python train.py --model="image denoising model" --dataset="telescope images of galaxies (Galaxy Zoo DECaLS)" --train_examples=88335 --image_size=32 --grayscale=true --crop_scale_min=1 --horizontal_flip=true --color_jitter=0.1 --task="denoising" --loss="charbonnier" --noise_std=0.4 --arch="unet" --norm="batchnorm" --activation="gelu" --widths=[64, 128, 128, 128] --blocks_per_level=3 --block="basic" --attention=true --upsampling="nearest_conv" --init="kaiming_normal" --residual_init="none" --optimizer="soap" --beta2=0.99 --lr=0.0036 --beta1=0.95 --shampoo_beta=0.99 --eps=1e-08 --precondition_frequency=16 --max_precond_dim=1024 --merge_dims=true --one_sided=false --adamw_lr_other_params=0.0011 --grad_clip=5.0 --ema_decay=0.99 --steps=6200 --batch_size=192 --epochs=13.5 --lr_schedule="step" --warmup_steps=180 --weight_decay=0.1 --adamw_weight_decay_other_params=0.01
Rows from block 16, named by matrix and row number. Rows with one number belong to one attention dimension. Each number is 128 + 32 x the weight over its row's rms, rounded and kept within 0 to 255. All counts start at 0. Numbers have three digits each. After the name is the row's rms in percent of the matrix's.
# q: attention query (model.decb.0.3.attn.q.weight, 128x128), inputs 86-127
# k: attention key (model.decb.0.3.attn.k.weight, 128x128), inputs 86-127
q.48 091:099110057166088099140196127071117206154121168072149151147149143110104117194114165083133124185129096133165155134139128149108145
k.48 103:094106124115123151111115126181118180128134172155152169133129131096145132132145169116141205130148183137144119115154178132186193
q.49 103:124083071146084124150145129140137094161124202121083136185167093128168147133111126177120159166144181138081142092077112149166139
k.49 099:114161132191095147052124113109143138102149142219094103188142138120064124120057090110172162141186174159107103088132122100145112
q.50 100:159158104115102140104079088160140212141074122112092132103153141140173145083186147202134098120165042149131128085134108142101116
k.50 103:118139052159159081121090187116150120102095107094137133154126117093155144143123166085156128146156143096174158141151129102175121
q.51 110:142102143118087115092198108165098152150149109101156118105094068111159159157119117106102150132138119163086122134147142128088091
k.51 114:128147142113132085081098090132144108122119159114132165135140097136133155095168130101127115144146152141140155103098177069099169
q.52 099:057130170056154166098126134156123152073161128193118103112083154136108117130158114109138198147076146154116131167139082134155135
k.52 101:137130086103109162108200157139115122111216145124093152104147121119118130165160094124130131091137080120082145144111148144142163
q.53 104:124151109079103140072084109106157177100126132158183193164113162113161107089119108082162166136109157116146133175098128167145113
k.53 107:109093110137150180113117104120092162107110137142175134160200140148185172093173130143136159109160118120168124137176162124127174
q.54 090:100114093095173081091130168123123139161073165098188128138086083119126122124145126129164097115161157054138087123120166132087151
k.54 082:137097103166113120071103083114150153148074139165129163165155159128102174070123081177171065157074172085204093134115111121119155
q.55 103:165159133157097120120154159149099052120190178103097119121127102103216110167126114107125123155114162092090177130163171080162085
k.55 109:112143188136080128148108128132144164096143124198113179102139117151128164146138062119088131089142134139120139064155095134064118
q.56 091:098143148147162077151161080118139164140152094103105139110120132138078119116090090114080146112133166117198178097130166117151124
k.56 095:146104099150159129132167153126093209129128110132037149116090127116127154140085120126113140084142106178120201159223163167139134
q.57 101:117144103155119057083162152081072153089138131142113116101132118117143096163122145097161130142168125109103131107126096068162150
k.57 097:107139177129164099096134171117108174081099065149131206126077089143122141144058063143155165097138075126193125077121127130138149
q.58 094:150140130084095095107158089105132134084114157139072123142170086127170188093141126134146121104064124130144155148082142078140150
k.58 099:094082191090062126108092090091142119124118143176150148167063095171129137135173141117120083105135038095091088143140114146123136
q.59 098:152106123164115125160148128145203132158113157086146108154078183162147164087181190162167139135095226059137108124072134174104161
k.59 101:096155096083129136133080134128107147132067110150138111086114148172094115156142159144116079097150132095191130178093142100102113
q.60 095:191114123115078071122114165142186087138112058116107131145120072096083138143114111147102141159128149147121078112088085106138039
k.60 097:090139139131060127099157116158110122225162091107152127128127067165150129127124180157111130117107104149092123104115163161078083
q.61 094:183133150114060100100080133114162069154167180104175139136135125108122126109119147170074121108134148132148106138146177063176159
k.61 089:145167111125143145084151146148129120145120140170156129188108118140119208078091052111152115178159133142130113123140102152141118
q.62 100:152100092209105137141097181159153150097172027138171161101148127119142080103121120094079154105168142130121142090145076099122106
k.62 099:128081120179138085100070172115166116109124055072103115091153083142125133138115057094089163079151096124170175097132059123125138
q.63 093:102103119136091157135154107175218135101091048165142105153137142095129140123144121152104136082105177166172110112129106106117148
k.63 100:118131052147146143188130163124052164131131231050100135115115134139126098117107155137148077109109153074088122151127145183134082
q.64 130:076128128136116120136113180137175086088075061172131148109113143138078125083152096138118174102090194156146144118186133149042105
k.64 117:174091137169125107161144070171070110203165159107131128107113175164110056087189146167106118165150122070123138098116138083135138
q.65 100:141111089079159101103181067160112123099088113087133137113160079117145135094149161129129086080139147252090129182153127103144108
k.65 091:134122141166126143135155126128103160134139119139210141098154115177125106168085175117136124103163131171098175171199183122173125
q.66 103:098156090115094086182102102110079161092128098132136097153176142196167107090154097106143157144161146154152128165128129184218083
k.66 101:138146139168096137098145078130177114134113123150051136091085064165108160194111173103077141079129120123123142187081146130135101
q.67 119:158205132133100154144101120141146202128132105077131039113160130140134130054118148144138136130110111106142142144156083155140103
k.67 111:154189131109124105133062171179158146203120123073170122125155095157123126116168182129088156129123142104157141141117123130110119
q.68 106:093151142118114108144115075171136110114129155168168080135148109174069108108093132171081167121135099139112091088144173174139172
k.68 105:098155135053114169150116159087151120132141162148108087099118126125119171074088115104103141129125216111110160124090101140098113
q.69 111:146116149118124073123141100137113172136113142163063075101125139164156162106121115142133114140069120096145179130122115135173156
k.69 114:106193126122103120157142193156067164093198098114133194141142130175092137151155140133056137112147124093108118127138097086109088
q.70 108:132082109111125112166179194176154133118088166149141119120096100125095191122154039109134139170146123108115147077135107096146151
k.70 095:084158098098129129126140128111141136105219135214064133172138101146134135161144097147143078119131128104073115098132049112167123
q.71 108:104072138128106132073145085092192086120156157114106156139183060135175155155085132126165147198180163201099109128081139147113074
k.71 110:124106076171100094127119142136124127116095105149105101154096112125102117100032134122181160145158109098119141044148127139218128
q.72 099:131148156108116101122098101113112141102114105093091150142090150169162067188144210142131118201122104115152134128135121120165101
k.72 092:125140142130134122132134163116116084089097151110113157121109112105144102126165167148187097085079104108154113096126097116092135
q.73 110:151100109136130112104183149107125183125107108179088158105163154112133185157168179117103146118183079048164150107141160115142150
k.73 109:140146124106109113142157095177116160101133164086134098182097129171138095108129138143109138095152188137168118147073094126161110
q.74 115:142196104094124103117118172093120135053158164199103133154165079091097117106118145072138076094136174155114137131120135127144101
k.74 110:109132171108119102103187079166129094129157113159111173097167117151139154157078131147164143141111113142131092128124125114112140
q.75 103:161118085121141169192116103170200173181143131148130110133171135151143076141154154114137110172179215155142132124146096121183119
k.75 105:108091090128108110143080146113127108135115085116118159110100107158129136179085076079169193144206106157158169080149147140121116
q.76 093:141092157168157113106147092112135109109100102111123176066089115151127076093167083126135097140111188189127116133131165114103099
k.76 092:143163106117125102128099131119126141178134173114119102114138122102104120106143104081152117114111089130174211125124105173170099
q.77 102:088097139155024166142104097162118129069121168219099158114202094162118157172115107092135092190147132160081120082147154143145156
k.77 103:100119087120087087178137093099093135094129154187096121117098104141114140140129131118140104120119169170047145088135182100140132
q.78 109:146143137145191134196114069152081128099143121104092138125143145128094115123144109129123131173145068080096131127093058128088097
k.78 106:093116083174141130193114158117097119170105079117099164158128143090096161133152098158083176100068110122101143145150171119101106
q.79 109:125164174071151115121085083080154086113120132115113136064090118125158096097107136154099119163055203117171132144073091115110105
k.79 102:100151162088146115074116099126121147144156067151174107180116130087116121070115167186117144131081123158137090100147138134154086
q.80 106:070140116117117133115108130149099153172076104109128157122110122202137093130141136128078106137173168155121098167147130143118146
k.80 103:136097131050161092089079119135176098159111142142116096118153165126125116094101120111106157096077157170208135098107101113142114
q.81 102:138119197101195103115130098115146096190098091096113102125153165161162079140153105111134178095078117119178128089115098140084080
k.81 106:111148084095124105114132158115104034164105107130164136151043096127146081149106066135131141128105178123165101161124186128122068
q.82 111:147159138110134109112123134125095135138120131152175103103052108147122105087136150136128111123140132110074081105093142107207115
k.82 104:124102084092135191120140158163080108131168148152095192110134119123134188115125142111103126164119151124157143068094144160104157
q.83 108:119136153103147150130124123160115129088102121179117146115149137158167147172116130133075077084150218110155136126092137141075187
k.83 106:135083169149150123171171117168065150099102125149096100146146167123178138166173128046063047127163129069126151145153151139124148
q.84 113:138098122187145119101089146105115149118123154135113091156160138093176155155145087173134156129130176156140139076152147135116138
k.84 111:114125173160042113090122118123079109155067171105202173098137121140125148116116132155169104122128104125115123118078159124108143
q.85 100:141162122166078128181072126082156140112150095142098142161148087170127213119058151174115157138099096174137125076141178070118134
k.85 100:097082142088126148163146078117088156150172156088072112137138139139086124140116114133112131075144171090097135127133138161127128
q.86 116:087072139122164111094135181129129159073153128110187098162171135115139068154103075162176137084147097144155197159141172120171081
k.86 115:089083106175191118129190108134118193165100110095134174113125085114150132165138110105146145144165140100146143076126141117138141
q.87 112:108123111071135150136092140109143118106159118119132124188068176093139111078105130169105171153087103090128170135092109134238120
k.87 100:104126110057148151097128146102124106197081126134099100112183154159128123158138142104104106127141159101111123106095133096157116
q.88 104:144148085176137166111150135145164146160114117134210147102088161167127105117158094147155138127181151138067174165145130116153076
k.88 105:134126124172152136108121144128195131159112132101166145123164135150110143106168076137145125097183118192109129145211143170105106
q.89 108:135116145111126124097127085123122143112113105138105094124169092121136134152086085071120125108166193116126173117160154146097135
k.89 107:075142120189105132144125120214118189152137080143121119139104118162117117184033082131101134112128129147173114111148084144085181
q.90 105:121140083166090083200130169104099134125097121146092183170207155140125149103092094130114137093117098192165102107135059098150135
k.90 111:137139101143107161207104062141108137083194112133098135131143077107094075060077167152090111146132072133083121162156175118195112
q.91 108:110168169092127149121114151143182075117144113112162136120104092128035172176109105156169158103113098118108075138098124163118105
k.91 104:145169138150142121098123100132143103119087122142115140132033100073159133105161129123151120189140184071043073116127118107123140
q.92 109:146101133117152135113109153092164128168178110139163147092187117109159177103153138078068157164135108172196130121118157059146167
k.92 105:126080111129089112172131106117119152139159185159178066150160110114167093105064089142141161149146131152126137097114131124135070
q.93 104:153113096107151188108053127129183087138073134134076186179156166116186118195114143139143136079086141120203138111143135146106122
k.93 103:151166189140146112131130166117100192102175088100154161118103132121096104161167068130153126119159172064100101145073130182147136
q.94 123:149083105107145130169128093119141104096130120108067158180158156108129148053185107112035104143160118104147131150163089086150115
k.94 116:111146207127150119179178144162102155132128156137196125139113164091122141103104140130123081051143099117109149116116130062132080
q.95 108:148084155161128109151129096123106131133080100127080146151188155163083114116210108186129102098096088224111165149125154098177140
k.95 116:110125096145133150144148126143088105113107135104143176121117135131142124138130134084135091122095186114088167168144112077165131
q.96 099:124115112151100179143123096150173105085172135139194135150174110127139126144083095105130171149143125160081145101152107165125128
k.96 088:141141133160090111081106083055144049154120157122077190120158077115155074134146127129092083156136107141097076168124138075125124
q.97 086:186148166069110135100108126131169155075130136144123078179108140138156135108083105143195135139155157162168110049103161099168133
k.97 091:058143088144164104097154182156126134112116166142115151163133155125136081137138111075096166118123085113152176109137124101172109
q.98 087:108081105182145130119145144115113148134152078139123189098103082183115108091141084089091139131179112089125115170180163155094147
k.98 077:140159172063134135130094101164103125121187077148130097117147125055149117184101070147126081150140132157111166108129177129093131
q.99 088:154131097152125169083173166156139152174175076117099097129082183175163083194113162101180123089067129095102093074134126113098157
k.99 089:114115114079158167109089105137124121121067172115080071123133139128104082142162119121105116145136111082197113107111148106142113
q.100 093:122130096126120107129131097180144094175143094110136113110159079114105134102126169144131145153161105088086150088146137137139136
k.100 091:109146163148109125115118077136164149189063142072110102105122087127163115159116118174188192122102169156164086126177062135038141
q.101 089:148092107161071172139111155132138157176062082159075114137153108131159167133134138166156156099191074194103125148150155085077124
k.101 084:094160090142061072085144149099096160119134073107164134167124106118147138133135103122162133086111190098151117172141142122112170
q.102 094:122174062103131134143163106114120095098160118052103144082163058144094169105137158104114104132168170120057167117136165124153128
k.102 085:069153138115130169173087127120119144114120112155141109173150144129161065110094033152178189174064126173160108138136131123160155
q.103 101:095076122106131135097160172122126078063185087135128085156100086101170129141088078153126185107126132127085074150140130122132089
k.103 099:145169085117139095105095068115108091085131105166159155128147168125115112151091089111112108086110188170141160143181128153126075
q.104 086:133135156119047178104143138110135091110130143177156110112141124078123138122162144119133077153120147188146193136196169117105129
k.104 091:078163145100090115146141139083177065118142121098147105176099131156165069121051152123111171153141075175095147150080152149122092
q.105 079:153156112091130138153103133099119074111096141095185136124093105136095141107089089093144116175179172074048126110140119095101100
k.105 082:114130132133158085130111072163179047054187074138159122100112105079135103089159070141143141139101113175163132147181181145097084
q.106 094:150196113147155083139132067128138103123102103102080145185129115092108168147184061079153117122170057139156141090105130118178082
k.106 101:165160156169127123055174138128103153165088105088186167145130164079198166094103105170155172113135088122118221155118119143149131
q.107 100:142119055117146131137110129156149128164116128171153187154109139165103165166149051154148198113143185115137120079159126166111131
k.107 092:138125126100131157129132130183147094175115125098162130149090132137103082176121071114134114096146108068077121146122176113118075
q.108 091:145144152185090113101130125130161152124152149125114055137112158134163127131138096149140171138092138134080160094078101141090126
k.108 088:096099158113133113086104102132094108131168166107180168159127123142115100157116132183094080097126146090173135141155096183095096
q.109 097:171078143158129135157048169163165086134130154130144116105140113130101142115123023086150099172109096124170133143155174145052151
k.109 090:142139061110178164143135150126131123187171129118151170117138167144165108128090153178152135164095095159122081123123105123124089
q.110 091:104115109145142141131097148123097123096094129156116170111199068149087093128127103172113096094169090158176069198099145160152135
k.110 097:117178157153087081068212102189121162110159124079084129091147121128183092199171145121179179114111158143153152151119114104112103